Weights of a small audio captioner.
Training: adamw at rate 0.0023, 5100 steps, batches of 48.
Rows from block 3 of the audio encoder of a small audio captioner, named by matrix and row number. Rows with one number belong to one neuron. Each number is 128 + 32 x the weight over its row's rms, rounded and kept within 0 to 255. All counts start at 0.
After each neuron's rows are labels from the 100 clips, of 14976, where the neuron reaches its highest value: "band" is the frequency band that holds the peak; "responds to" is what is common among them. Only what is clearly more common there than usual is listed. The data: synthesized solo parts of chorales (CocoChorales).
# fc1: MLP up (encoder.blocks.3.mlp.fc1.weight, 384x96), inputs 48-95
# fc2: MLP down (encoder.blocks.3.mlp.fc2.weight, 96x384, transposed), outputs 48-95

fc1.193 [147  84 120 178 112 102  50  85  88 139 111 109 145 158 118  71 149 149 100 114 124 133 140 172  81 172 117 101  90 109 203  87  90  87  97  49 124  84 159 134 139 168 126 140 132 117  85 160]
fc2.193 [111 132 163 116 102 154 118 151 124  94 134 124 110 155 109 143 169 109 169  57 101 141  99 145 136  78 148 144 109 214 128 123 139 121 133 132 154  94 103 124 153 174 168 106 172 129 128 139]
band: 1000 to 2000 Hz
responds to: violin; note E5; note D4

fc1.357 [110 121 151 148 103 155  65 100 165 137 130 106 115 137 136 130 158 130 160  93  80 146 149 154 110 169  50  81 116 136 192  93  75  62  78  93 166 122 137 110 180 186 184 168  95 128 136 155]
fc2.357 [111 154 176 108 151 153 158 149 149 133 164 120  78  79 128 175 140  98 161 108  72 188 156 125 186 126 112  85  93 157 174 140  90 119 117 126 184 133  99 107 134 158 158 109  97 128 154  88]
band: 2000 to 4000 Hz
responds to: note C4; bassoon; note A#3

fc1.377 [171  70 163 132 142  66 130  84 122 116 109 150  74 146 138 113  79 144 149 100  92 122  94 145 104  97 170 146 118 132  95 150 116  68 146 138 161 166  93 149 134 149 173 144 143 130 114 124]
fc2.377 [154 152 162  94 119 160 130 135  98 158 144 112 180 114 140 142 146  89  97 131 152 220 144 153 156 129 135 123 109 147 182 145  92 155  82  82  67 114 107 174 105 157 122 108 109 133 112  99]
band: 4000 to 8000 Hz
responds to: note A#4; violin; note C5

fc1.247 [ 80  95  66  95 139  83 149 111 125  81 116 134 103 144 109 146  84 115 123 145 180 141  92  85 112 119 101 170 125 108  80 155 152 146 178 181 176 128 118 141 185  90 113 152 165  98 160 161]
fc2.247 [100 151 100  47 146 218 110 104 109 140 119 107 130 120 197 127 143 143 111  76 104 163 162 114 101 193 134 208 120 128  86 104 122 164 102 152 127  91  98 146 115  97 136 176 176 179 158 156]
band: 0 to 250 Hz
responds to: note F3; cello

fc1.308 [175 122 133 117 109 125 144 110 157 135 211 122  95 110 135 123  99 142 143 126 200 136  98 117  97 110 146 123  87 112 155 151  47  98 150  70 150 154 179 135 113  96 122 148 132 158  94 104]
fc2.308 [135 141 118 185 101 111 129 137 124 144  76 139 151 165 164 107 143 185 150 101 144  52  98 119 126 133 125 120 152 154  94  88  92  97 122 154 134 170 113 119 146 150 121 150 162 124  97 143]
band: 2000 to 4000 Hz
responds to: note F#4; note A#4; instrument: violin; note G#4

fc1.245 [134 126  72 106 139  79 174 124 148  80 125 164 134  88 108 164 125 127 136 183 188 103 131 109  92 107  61 149  99  78 105 130 142 177 165 158 194 125 123  90 163  91  81 103 161  97 120 109]
fc2.245 [129  88 130  74 155 180 136  85 121 133 115 112 118  79 163 160 144  77 128  77  95 209 156  99 135 164 138 159 100 137 130 117  74 158 110 100 109 132  96 162 145 116  97 123 112 155 150 137]
band: 250 to 500 Hz
responds to: horn; note C5; note C#5

fc1.197 [171  89  81 102 120  86 169  97 143  69 128 169 136 110 118 170 122 120 128 155 130  79 108 104 103 128 110 117  89 132 119 140 116 165 150 145 152 173  88 106 195 137 101 126 179  84 116 110]
fc2.197 [116 132 123  98 158 153 205 146 101 121 125 119 146  96 153 171 143  88 113  70 159 193 135  65 190 123 168 145 127 163  99 161  76 175 131 142 116 129  64 149 127 107  72  94 173 130 110 108]
band: 250 to 500 Hz
responds to: note C#5; horn

fc1.221 [131 132 137 157 135  89 151  94 134  81 133  92 126 102 111 106 125 155 139 104 145 132 144 135  79 136  96 156  65 167 157 128 126 119 117  72 180 118 119 121 127 174 147 132 145 143  95 112]
fc2.221 [126 102 113 160 126 152 120 110 129 130  97 138 101 119  91 112 124 102  78 127 140 116  99 125 128 103 130  95 116 117 137 130  72 158 118  81  97 127 143 171 120 160 147 156 111  75 133 145]
band: 4000 to 8000 Hz
responds to: violin; note C5; note D5

fc1.78 [167 117 115 155 121  65 141  95 122  62 115 152 133 157  76 167 154 115 143 157 120 116 120 181  94 110  87 107  32  91 142 155 105 158 168 117 168 149  83 144 147 154 108  92 168  88 119 101]
fc2.78 [ 81 182 143 125 171 165 152 152 132 108 103 119 118 102 111 173 114 138 128 109 148 169 124  80 162 145 139 137 135 185 110 137  54 141 153 128 155 143  95 117 102  97 111  86 133 152 163 111]
band: 250 to 500 Hz
responds to: note C#5; horn

fc1.241 [116 170 135 106 163 156 151 164 133  88 173 165  87  74  78 158 172 113 133 161 128 101 176 137 103 102 142 166  82 116 129  97 150 146 164 124 123 149 149  97 120 159 171  59  86 119 170  63]
fc2.241 [126 225 141 130 104 132  96 204 153  76 168 164 113 158 106 106 162 115 153 144 104 128 131 212 138  82 132 133  95 121 144 113 205 150 135 139 150 115 156  93 124 168 150  73 156  99 151  57]
band: 500 to 1000 Hz
responds to: note F4; clarinet; note D#4

fc1.215 [133 117 109 176 155 125 130 110 107 110 116 132 119 113 105 116 135 128 138 113 117 170 169  92 117 145 118 166  61 150 132 104 135 118 145 154 171 159 144  95 157 132  77 102 138 176 152 107]
fc2.215 [119 137 140 175 161 148 128 159 113 105 101 103  67  90 101 167 122 122 134 164 132  68 155 118 137 107 136 122 109 135 112 132 136 177 130 112  94 162 137  87  93 121 127  94  86 103 168  75]
band: 2000 to 4000 Hz
responds to: note D#5; note F5; instrument: trumpet

fc1.125 [161  98 156 103  89 136 135  86 136  76 125 163  94 178 126 115  86 146 142 148 122  93 112 167  69 107 137 171 141  81 127 165 130  98 127 113 140 148 116  88 152 141 181  86 187  98  52  88]
fc2.125 [128 114 136  95 169 153 149 108 156 171 107  95 144  71 139 133 102  86 103 130 125 164 147  91 208 155 153 112 149 165 116 158 117 185 113 118  34 154  80 141  91 123 101 138  84 142 204 124]
band: 4000 to 8000 Hz
responds to: note A4; violin; instrument: viola

fc1.123 [102 148 113 117 139 147 136 127 166 132 101  85 138  85 162 171 122 148 169 149 149 129 167 104 182 180  53 125 159 160 121 126 139 104 121 125 187 118 140  84 117  90  96 103  84 167 115 138]
fc2.123 [127  79 157  86 144  67 156 109  91 103 166  79 113 175  74 178 126  88 130 107  88 161 135 141 117 143 131 112 138  95 117 189 129  80 110 151 175 106  81 168 153 104  99 121 118 139  65 178]
band: 4000 to 8000 Hz
responds to: oboe; note C5; note A#4

fc1.369 [147 108 135 221  98  91  81 149 132 101 133 131 141 159 122  91 131 113 191 125  98 166 107 196  92 104  83 130  72 112 187 119 121  75  72  92 155 147 157  80 205 137 160  89 132 112 109 129]
fc2.369 [132 163 148 128 146 113 153 119  77  86  90  51 132 149  87 188 142 107  96 115 148 127 184  99 158 143  86 152 149 173 106 191 103 152 131 113 116  93 114 136  79  86  84  99 119 168 100 129]
band: 2000 to 4000 Hz
responds to: violin; note F5; note D#5

fc1.174 [ 79  92 100 157 149 178  88 140  89 165 121  80 137  70 116 127 167 108 101 126 191 114 147  76 104 181 116 180 132 170 140  56 140  93 106 119 100 125 153 101 187 115 175 139 126 143 163 163]
fc2.174 [153 121 124 126 132 118 182 150 132 148 113 138 151  84 117 116 175  49 128  49 152 130 131 100 165  92 175 115 109 180 102 121 107 159 122 149  89 152 110 166 129 155 108 135 119 113 128 111]
band: 0 to 250 Hz
responds to: trumpet; note F5; note G5

fc1.287 [128 108 165 171 101 107 104 109 141 135 192 186  77 143 146 123 103 163 137 142 144 143 132 190  87  98 146 134  72  96 154 123 105  71 125 112 189 104 113 154 132 188 172 110 144 107  85  78]
fc2.287 [154 138  85 134 107 128 153 119 133 112  90 194 114 124 126  85 109 109  92 152 150 121 127 137 129 105 123 116 101  71 105 130 115 222 139 151  80 142 147 159 116 123 107 159 134  76 153 111]
band: 4000 to 8000 Hz
responds to: violin; note A#4; note B4

fc1.216 [ 86 154  72 194 128 174  54 139  90 141 158 129 156 128 149 119 184 171 140 127 128 136 142 177 108 164 119 121   1  91 176  77 140 157 131 141 127  78 153 172 129 143  74 161 142 104 171 176]
fc2.216 [115  92 159 136 114 143 134 125 134 109 138 121 105 136 102 139 159  81 119  76  93 147  98 131 139  56 169 137 141 211  90 149 141 160 122 130  88 102 114 155 137 185 145 113 143  99 129 147]
band: 0 to 250 Hz
responds to: note D#4; clarinet

fc1.75 [144 136 125  87 110 120 135 100 148 128 172 169 123  97 152  91  88 156 118 133 208 169  81 148 121  79 175 142  73 121 120 128  90 124 196  96 119 145 163 199  85 124 127 155 153 124 119  80]
fc2.75 [132 172 149 178 124 116  97 150 145  96  85 159 119 139 138 109 123 149 171 146  79  88 101 145 154 108 152 124  95 134 111  88 133 154 142 159  96 206 120 102 118 130 113  89 158 104 202  94]
band: 250 to 500 Hz
responds to: note G3; note A3; note A#3; instrument: cello

fc1.160 [ 84  81 101 137 143  65 140 123 114  88 136 134  90 150 101 150  90 144 136 146 154 143  97  84  99 120  80 161 121 101 100 159 141  96 148 147 206 114 137 103 211  98 128 126 148 109 122 165]
fc2.160 [128 173 126  64 123 197  81  93  98 119  92 116 117 138 178 104 155 120  91  79 101 168 180 157  99 164 133 203  95 102  98 112 132 172 100 121 102  91 142 166  96 115 153 159 138 177 143 128]
band: 250 to 500 Hz; 500 to 1000 Hz
responds to: note B4; horn; note A#4

fc1.194 [112 126 107 123 156 190 124  73 142 133 127 113  88 116 161 140  91 171 105 162 215  95 124  81  97 148 139 185 146 101 105 148 109 161 183  87 138  96 170 107  98  79 120 125 118 177  96 130]
fc2.194 [127 171 140 136  84  95 101 171 158  80 135 159 101 169 121 128 125 179 196 136  92  87 106 215 106  78  94 153 111 139  96  99 149  87 117 167 185 136 143 142 118 167 161 136 147 118 144 127]
band: 1000 to 2000 Hz; 500 to 1000 Hz
responds to: note F#3; note B3; instrument: tuba

fc1.100 [126 105 108  96 125 148 137  59 144 145 158 157  66 145 116 100 168 149  90  72 115 136 163 109 140 145 121 109  88 125 177 112 148 147 175  82 156  86 150  90 171 146 131 156 189 123  94  87]
fc2.100 [130  98 115 146 126 129 140  88 190 136 174 135  94  95 111 132 101 132 132 157  95 190 132 117 131 152  89 127  77 143 150 154 152 116 129 120 182  93 160  76 159 112 115 164 121 157 159 156]
band: 0 to 250 Hz
responds to: note C#4; cello; note D3

fc1.257 [161  90 146 123  98  84  74  76 166  83 116 165 160 173 131  92 122 103 179 142 160 148  96 136  49 136  92 107 140  52 194 137  90  71 122  87 147 144 178  97 161  87 129 125 113 145 119 162]
fc2.257 [163 202 146 149 109  64 114 117  87  65  77 104 166 179  57 149 165 102  91 132 154 120 171 150 155 131  73 131 110 142 125 161 108 147 164 113 125 130 118 145  79 107 100 105 123 148 121 100]
band: 500 to 1000 Hz
responds to: note C#4; clarinet

fc1.180 [ 97 128  93 160 134 134 117 126 182 136 142 144 132  78 125  93 124 145 135 168 144 134 113 161 118 124 103 165  95 134 140  81 107 134 111 102 131  90 118 116 131 173 198 143 125 100 147  91]
fc2.180 [117 160 181 111  95 206 119 164 108 158 170 130  75 143 157 137 117 143 145 155  77 158  97 176 161  28 178 177 113 164 128 153 184 152 118 128  97  97 141 106  67 165 168 109 108 123 121  98]
band: 250 to 500 Hz; 500 to 1000 Hz
responds to: bassoon; note D3; note A3

fc1.79 [105 135 136 145  79 158 114 112 182 166 166 101 142 133 183 142 160 124 171  71 111 179 144 138 160 151  56  85 115 152 197 138  68 100  89 106 163  90 151  77 154 168 139 172  97 149 100 153]
fc2.79 [111 116 152 107 154 121 168 141 165 141 167 127  80  76 101 174 145  79 145 107  86 169 146 123 185 108 116  65 124 124 145 164  96 128 124 131 134 123  96 157 139 175 143 132  67 105 154 129]
band: 2000 to 4000 Hz
responds to: note C#4; instrument: clarinet; bassoon