From a checkpoint of a small audio captioner.
Data: 39062 training examples, 6.3 epochs.
Rows from block 3 of the audio encoder of a small audio captioner, named by matrix and row number. Rows with one number belong to one neuron. Each number is 128 + 32 x the weight over its row's rms, rounded and kept within 0 to 255. All counts start at 0.
Before each neuron's rows are labels from the 100 clips, of 14976, where the neuron reaches its highest value: "lies over" is the class under the peak; "strongest on" is what is common among them. Only what is clearly more common there than usual is listed. The data: synthesized solo parts of chorales (CocoChorales).
# fc1: MLP up (encoder.blocks.3.mlp.fc1.weight, 384x96), inputs 0-47
# fc2: MLP down (encoder.blocks.3.mlp.fc2.weight, 96x384, transposed), outputs 0-47

lies over: F#4
strongest on: note F#4; note A#4; instrument: violin; note G#4
fc1.308 [ 93 111 169 139 147  27 152 113  83 124  84 167 106 147 128 139 110 188 178 129 128 157 112 165 139 109  78  99 110 133 118 125  94  67  65  89 134 163 167 118 167 131  90 162 146 144 163 146]
fc2.308 [153 104 118 134 120 223 174 165 180 163 155 129 113 119 134 125  75  71  97 195 138 188 141 123 124  82 167 189  77  91 142 141 158 156 124 120 152 124 105 104  92  92 101 101 116 151 139  39]

lies over: F#5
strongest on: note F#5; flute
fc1.5 [130 122  93 209 118 135 152  85 147 119 163 151 108 119 173 120 138  71  95 163 181 162 126 145 176 158 162 155 150 123 166  80 153  99  97  85 136 145 116  91 187  92 176 120 138 164  70  96]
fc2.5 [147 124 104 136 106 150 178 154 175 164 180  97 116  67 176 113 135  91  97 130 124 169  89 139 108 114 147 103 145  84 178  90 162 131  87 153 136 135 111  96 105 141 126 148  82 162 111  90]

lies over: silence
strongest on: note G#4; horn
fc1.201 [105 151 130 159 141 125 105 154 119 100 113 117 174 179 107 137 118 183 143 133 128 156 135 182 152  62  68 167 139 183  93 105 101 147 132 110 140 138  81 164 140 111 126 139 172 161 173 110]
fc2.201 [137  83 113 109  82 174 121 202 159 164 166  59 100 117 110 112  92 155 119 145 148 132 113 137  90  94 199 102 141  88 127 119 162 155 110 148 143 136 111 112 130 104 101 122 132 151 196  52]

lies over: E5
strongest on: note E5; violin; note F#5
fc1.30 [151 109 137 153 116 150  59 105 112 138 120 104 154 144  87 109 144  71 104 190 184 109 152 133 122 101 157 154 154 140 104 106 133  97  98 130 141 147 165  96 162  88 118  33  75  86 131 131]
fc2.30 [152  93 122 145 150  70 152 132 119 123 148 128 133 116 140 115 169  79 126 255 138 120 125 107 138 190 144 151 123 177 138 145 139 159 128 128 109 115 108 133 134 138 144 184 176 108  90  86]

lies over: silence
strongest on: note C4; bassoon; note A#3
fc1.63 [130 179 107  90 151 152  87  74 128 110 175 112 105 169 143 131 114  88 125 155 147  64 126 119 152 165 121 180 149 118  69 133 181  93 156 125  61 124 144 145 116 126 164 122 159 106 151 182]
fc2.63 [107 144 148 173 126 145 135 131 141 100 132 129 153  87 108 135 175 124 123 255  92 155 155  56 152 118 147 121 160 171 110 108 159 183 152 175 128  67 125 168 127  95 115 184 159 122 135 100]

lies over: silence
strongest on: cello; note A#3; note G#3
fc1.239 [139 126 208 127 150  85 111  93 148 103 115 169 198 153 153 142 175 106 208  76 103 112  52 128 164  98  65 119 179  83 156 176 129 130 126 166  88 155 123 137 151 155 109 136  94 113 152 133]
fc2.239 [112 131 150 170 148 124 156  89 134 105 115 164 152 117 150 159 117 124 133   0  99 130 170 129 155 120 133 139 162 154 123 103 154 130 107 161 108  92 162 116 141 115 114 129 154 138 103 148]

lies over: E5
strongest on: violin; note E5; note F#5
fc1.34 [117 155 128 115 121 130  48 105  78 154 157  97 113 170 163 190 116 140 173 100 176  60 128 148 105 141  95 116 154 161  53 163 137  56  81 123  65 197 151 112 197 153 124  98 119  58 156 177]
fc2.34 [113  88 126 133 154  96 126 129 102 133 116 117 135 191 121  96 161 108 124 255 152 124 128 156 136 166 117 148  91 165 160 146 144 137 133 138 158 129 136 130 139 137 135 116 152 160 120  94]

lies over: F#4; E5
strongest on: note F#4; instrument: violin; note E5
fc1.351 [ 99 129 105 171 116  95 131  89  76 124 133 121 148 148 145 183 136 112 169 195 174 119 132 151 171 121 153 148 129 153  96 150 145  88  66 107  85 157 146 132 166  21 143  93 157 163 107 129]
fc2.351 [148  68 132 111  99 144 143 152 167 146 142  83 120 141 110  92  91 123 120 255 183 131  94 134  90 109 134 142 115 142 167 107 149 118  93 123 154 148 128  90 148 127 108 125 144 140 145  81]

lies over: F#5
strongest on: note F#5; flute
fc1.151 [139  87 102 175  92 135 151  87  96  82 162 126 112 138 159 137 152 114  80 163 187 106 147  82 174 164 171 195 139 158 154 115 130 104 120  74 111 155  95 110 162  70 188 127 176 149  80  75]
fc2.151 [132 105  95 124 108 146 161 177 158 185 172 118  90  91 147 107 125 101 106 140 137 171  87 140  94 132 127 108 111  74 189  90 155 118 110 124 138 151 138  89 138 141 129 152  72 154 133  95]

lies over: F3
strongest on: note F3; bassoon; note G3
fc1.202 [102 107  92 175 152 132  62 118  56 138  97 113 101 155 138 174 128 149 146 168 161  73 121 162 151 115  56 110 120 115  82 164 154 101  89  95 143 196 153  75 174 117 128  79 106 144 146 178]
fc2.202 [157 138 144 116 110 137 164  93 194  90 147 111 115  90 178 133  91 148 128 202 184 150 137 116 153  77 159  79 136  91 141 146 109  99  58 109 129 139 106 102 108 142 137 119 120 112 108 140]

lies over: silence
strongest on: cello; note C4; note B3
fc1.40 [145 150 191 129 164  77 131  53 158  91 120 156 168 185 144 176 132  97 198  93 124 125  61 143 182 112 129 136 173  91 150 155 165 136 109 172  86 122 159 156 161 137  78 123 117 108 138 159]
fc2.40 [108 115 166 170 136 117 132  93 117  90  88 194 149 142 119 142 105 149 150   0  96 126 158 144 147 104 111 137 153 154 118 115 131 116 116 156 125 115 162 126 161 126 111  95 130 131 127 145]

lies over: E5; G5
strongest on: violin; note E5; note G5
fc1.311 [113 179 110  68 121 176  53 103 121 150 135  75  94 158 147  88 110 134 152 181 182  90 135 153 144 114 133 117  93 114 107 118 130 100  99 102 147 141 159 104 176  90  98 102 122 151 142 192]
fc2.311 [161 151 131 184  93 121 113  61  91  34 117 120 188 148 155 168 189 122 142 221 139 109  89 101 151 103 104 167 136 188 121 148 132 128  92 134 119 138  88 130 176 130 112 101 131  98 133 144]

lies over: F3
strongest on: note F3; cello
fc1.247 [124 119 173 145 154 115  82 155  94 112 120  96 169 132  75 162 189 139 138  99 119 103 112  95  95  96  81 109 172 166  95 105 162 180 173 201 119 103 151 172 112 162 104 150 127 121 173 131]
fc2.247 [151 105 104  98 125 109 149 142 139 180 159  84 132 105 154 110 134  60 113 117 141  91 102 133  70 148 105 110 129 144 151 110 164 121 124 160 115 153 131  56 107 158 109 147 149 114  92 179]

lies over: F#5; C5
strongest on: violin; note F#5
fc1.183 [104 165 132 104 116 128 116  94 118 135 164 134  93 183 136 161  91 136 200 146 194 103 122 136 156 163 181 153  94 100  71 156 150  80  88 115  56 111 140 165 187  95 122 148 165  81 187 129]
fc2.183 [182 111 148 122  91  84  78 114  82  82 115 124 150 127 128 136 134 138 100 190 175 120  76 121 114  90  65 130  93 154 161 146  80 133 108 122 146 124  99  91  95 139 135 117  84 115 159 170]

lies over: E5
strongest on: violin; note E5
fc1.115 [116 105 110 158 155  48  92 120 112 126 133 101 144 141 144 164 160  96 165 191 236  62 103 125 143 131 105 152 145  81  57 123 168  76 130 109  75 175 173 123 160 119 107  81 133  80 113 162]
fc2.115 [107 112 112 160 155 131 110 114 150 148 117 154 116 135 151 107 134 126 117 255 131 151 152 143 154 162 169 162 121 144 157 119 119 146 145 122 170 124 142 120 121 124 129 114 127  99  78 116]

lies over: E5
strongest on: violin; note E5; note G5
fc1.223 [ 96 170  95 106 120 175  70  86 171 175 141 138 123 141 177 117  99 108 146 143 123 151 165 176 162  87 112 156 160  96 147 137 124 117  90  94 131 194 153 126 184  88 117  76 109 126 112 171]
fc2.223 [171 159 161 103 108 113 107  84 167 110 130 104 180  96 135 115 163  40 143 137 120 130  53 170 113  91  97 123 133 127 120 150 165 160  90 164 140 106 112 123 111 185  86  87  97 131  86 164]

lies over: F#5; E5
strongest on: violin; note F#5; note E5
fc1.195 [154 162 137 121  71 131  97  92 136 119 135 143 116 137 170 182  90 145 158 100 114 117 150 122  69 108 193 123  94 202  59 121 151 106  69 121 134 109 156 126 162 124  59  87 151  48 192 187]
fc2.195 [ 67 140 122 123 142 130 108 146 137 140 160 167 103 159 166 126 153 140 192  57 142 114 108 145 160 155  91 138 110  50 109 132 106  98 198 113  61 144 113 154 152 152 127 144 111  86 147 117]

lies over: F#5
strongest on: note F#5; trumpet
fc1.380 [144 139 175 112 148  95 108 144 128 111  80 157 183 152 147 128 163 154 189  89  98 118  62 113 134 108  25 129 129 137 115 170  66 134 114 128 139 214 112 123 178 183 105 107  86  64 176 141]
fc2.380 [135 142 119 146 153 115 156 130 140 113 155  88 149  72 163 121 165 107 108   0 121 117 145 121 150 139 165 113 140 115 112 134 176 168 129 147 134  91 129 105  77 120 121 146 169 158  85 125]

lies over: silence; F5
strongest on: note F5; clarinet; note D#5
fc1.136 [ 80 150 112 162 127 139 102  69 107 150 115 111 152 171 186 125 143 130 141 196 143 114 134 175 134 116  69 142 191 141 159 108 111  99 100 113 134 147 138  82 140 112 121 136 122 124  82 204]
fc2.136 [116 152 140 122 165 116 111  89 182 137  89 145 127 141 131 148 103  88 125 185 132 161 109 208 141 107 106 159 135 100 108 141 114 112 100 102 137 143 151 150 140 204 128  33  77 107  62 172]

lies over: E5
strongest on: note E5; violin; note F#5
fc1.192 [119 129 153 161 121  82  64  89 149 139 112 119 182 136 129 126 123 113 165 162 133 132 144 145 137  73  88 116 144 133 161 154  93 139  89 151 134 184 127 114 133  55 100  80 106 110 122 149]
fc2.192 [122 138 111 192 131  82 139 133 110  84 129 158 150 111 160 137 183 113 135 255 145 123  95 112 154 135  71 159 116 111 144 126 174 118 135  92 128 159 127 108 170 130  85 127 153 110 104 134]

lies over: silence
strongest on: note F4; note C5; clarinet
fc1.269 [175 165 117 145 108 106 112  72  24  87 123 123 143 134 121 122 159 130 133 115 153 109  86 123 156 148 133 146  97 191  95 165 102 140  86  87 134 120  87 143 125 120 160 121 111 131 135 169]
fc2.269 [163 135 120  71 130 104 125 134 103 107 120  87 125 150 101  64 147 140 113 148 152  84  61 125 129 155  94 121  77 117 176 137  88 130  97  83 158 177 105 111 161 140 139 135 127 144 138 159]

lies over: F#4
strongest on: note F#4; trombone
fc1.243 [108  93  97 214 130  78 113 135  75 122 118 108 134  96 113 106 175 130 132 209 180 138 137 151 125 111 150 102 174  94 121 128 179 104  86 158 154 144 156  61 125  74 119  95  85 189  80 134]
fc2.243 [126 104 110 118 142  93 135 140 121 105 123 134 122 131 174 136 137 162 136 255 161 117 102 122 180 131  77  96 107  72 158 162 130 153 102 129 147 174 136  94 120 150  88 130 166 106 135  96]

lies over: silence
strongest on: horn; note A#4; note C5
fc1.355 [108 112 157 168 125  97  96 122  96  96 125 105 139 121 118 126 169 162 175 130 199 117 112 135  98 111 113  78 150 169 139  83 150 107 106 138 123  89 155  72 147 101 104 157 132 174 156 164]
fc2.355 [116 135  96  85 130 171 141 190 150 162 110  74  99 112 101  77 106 170 167 105 130 116 113 128  87 105  84 112 104 130 101 109 159 126 122 136 185 194 155 116 166 190  67  90 137 105 181 125]

lies over: E5
strongest on: note E5; violin; note F#5
fc1.228 [120 112 153 149 112 104  69 127 124 167 107  93 177 130 110 123 114 153 131 151 125 149 158 188  94  64  74 102 156 165 151 117  93 128  77 145 171 170 124  97 123  75  93  72 113 148 121 144]
fc2.228 [171  97 130 153 107 108  94 149  97  94 128 131 151 123 100 123 167 111 121 232 172  97  73  76 137 132  87 146 100 120 173 141 172 149 131 130 149 174 121 101 176 122 108 121 160 123 161  94]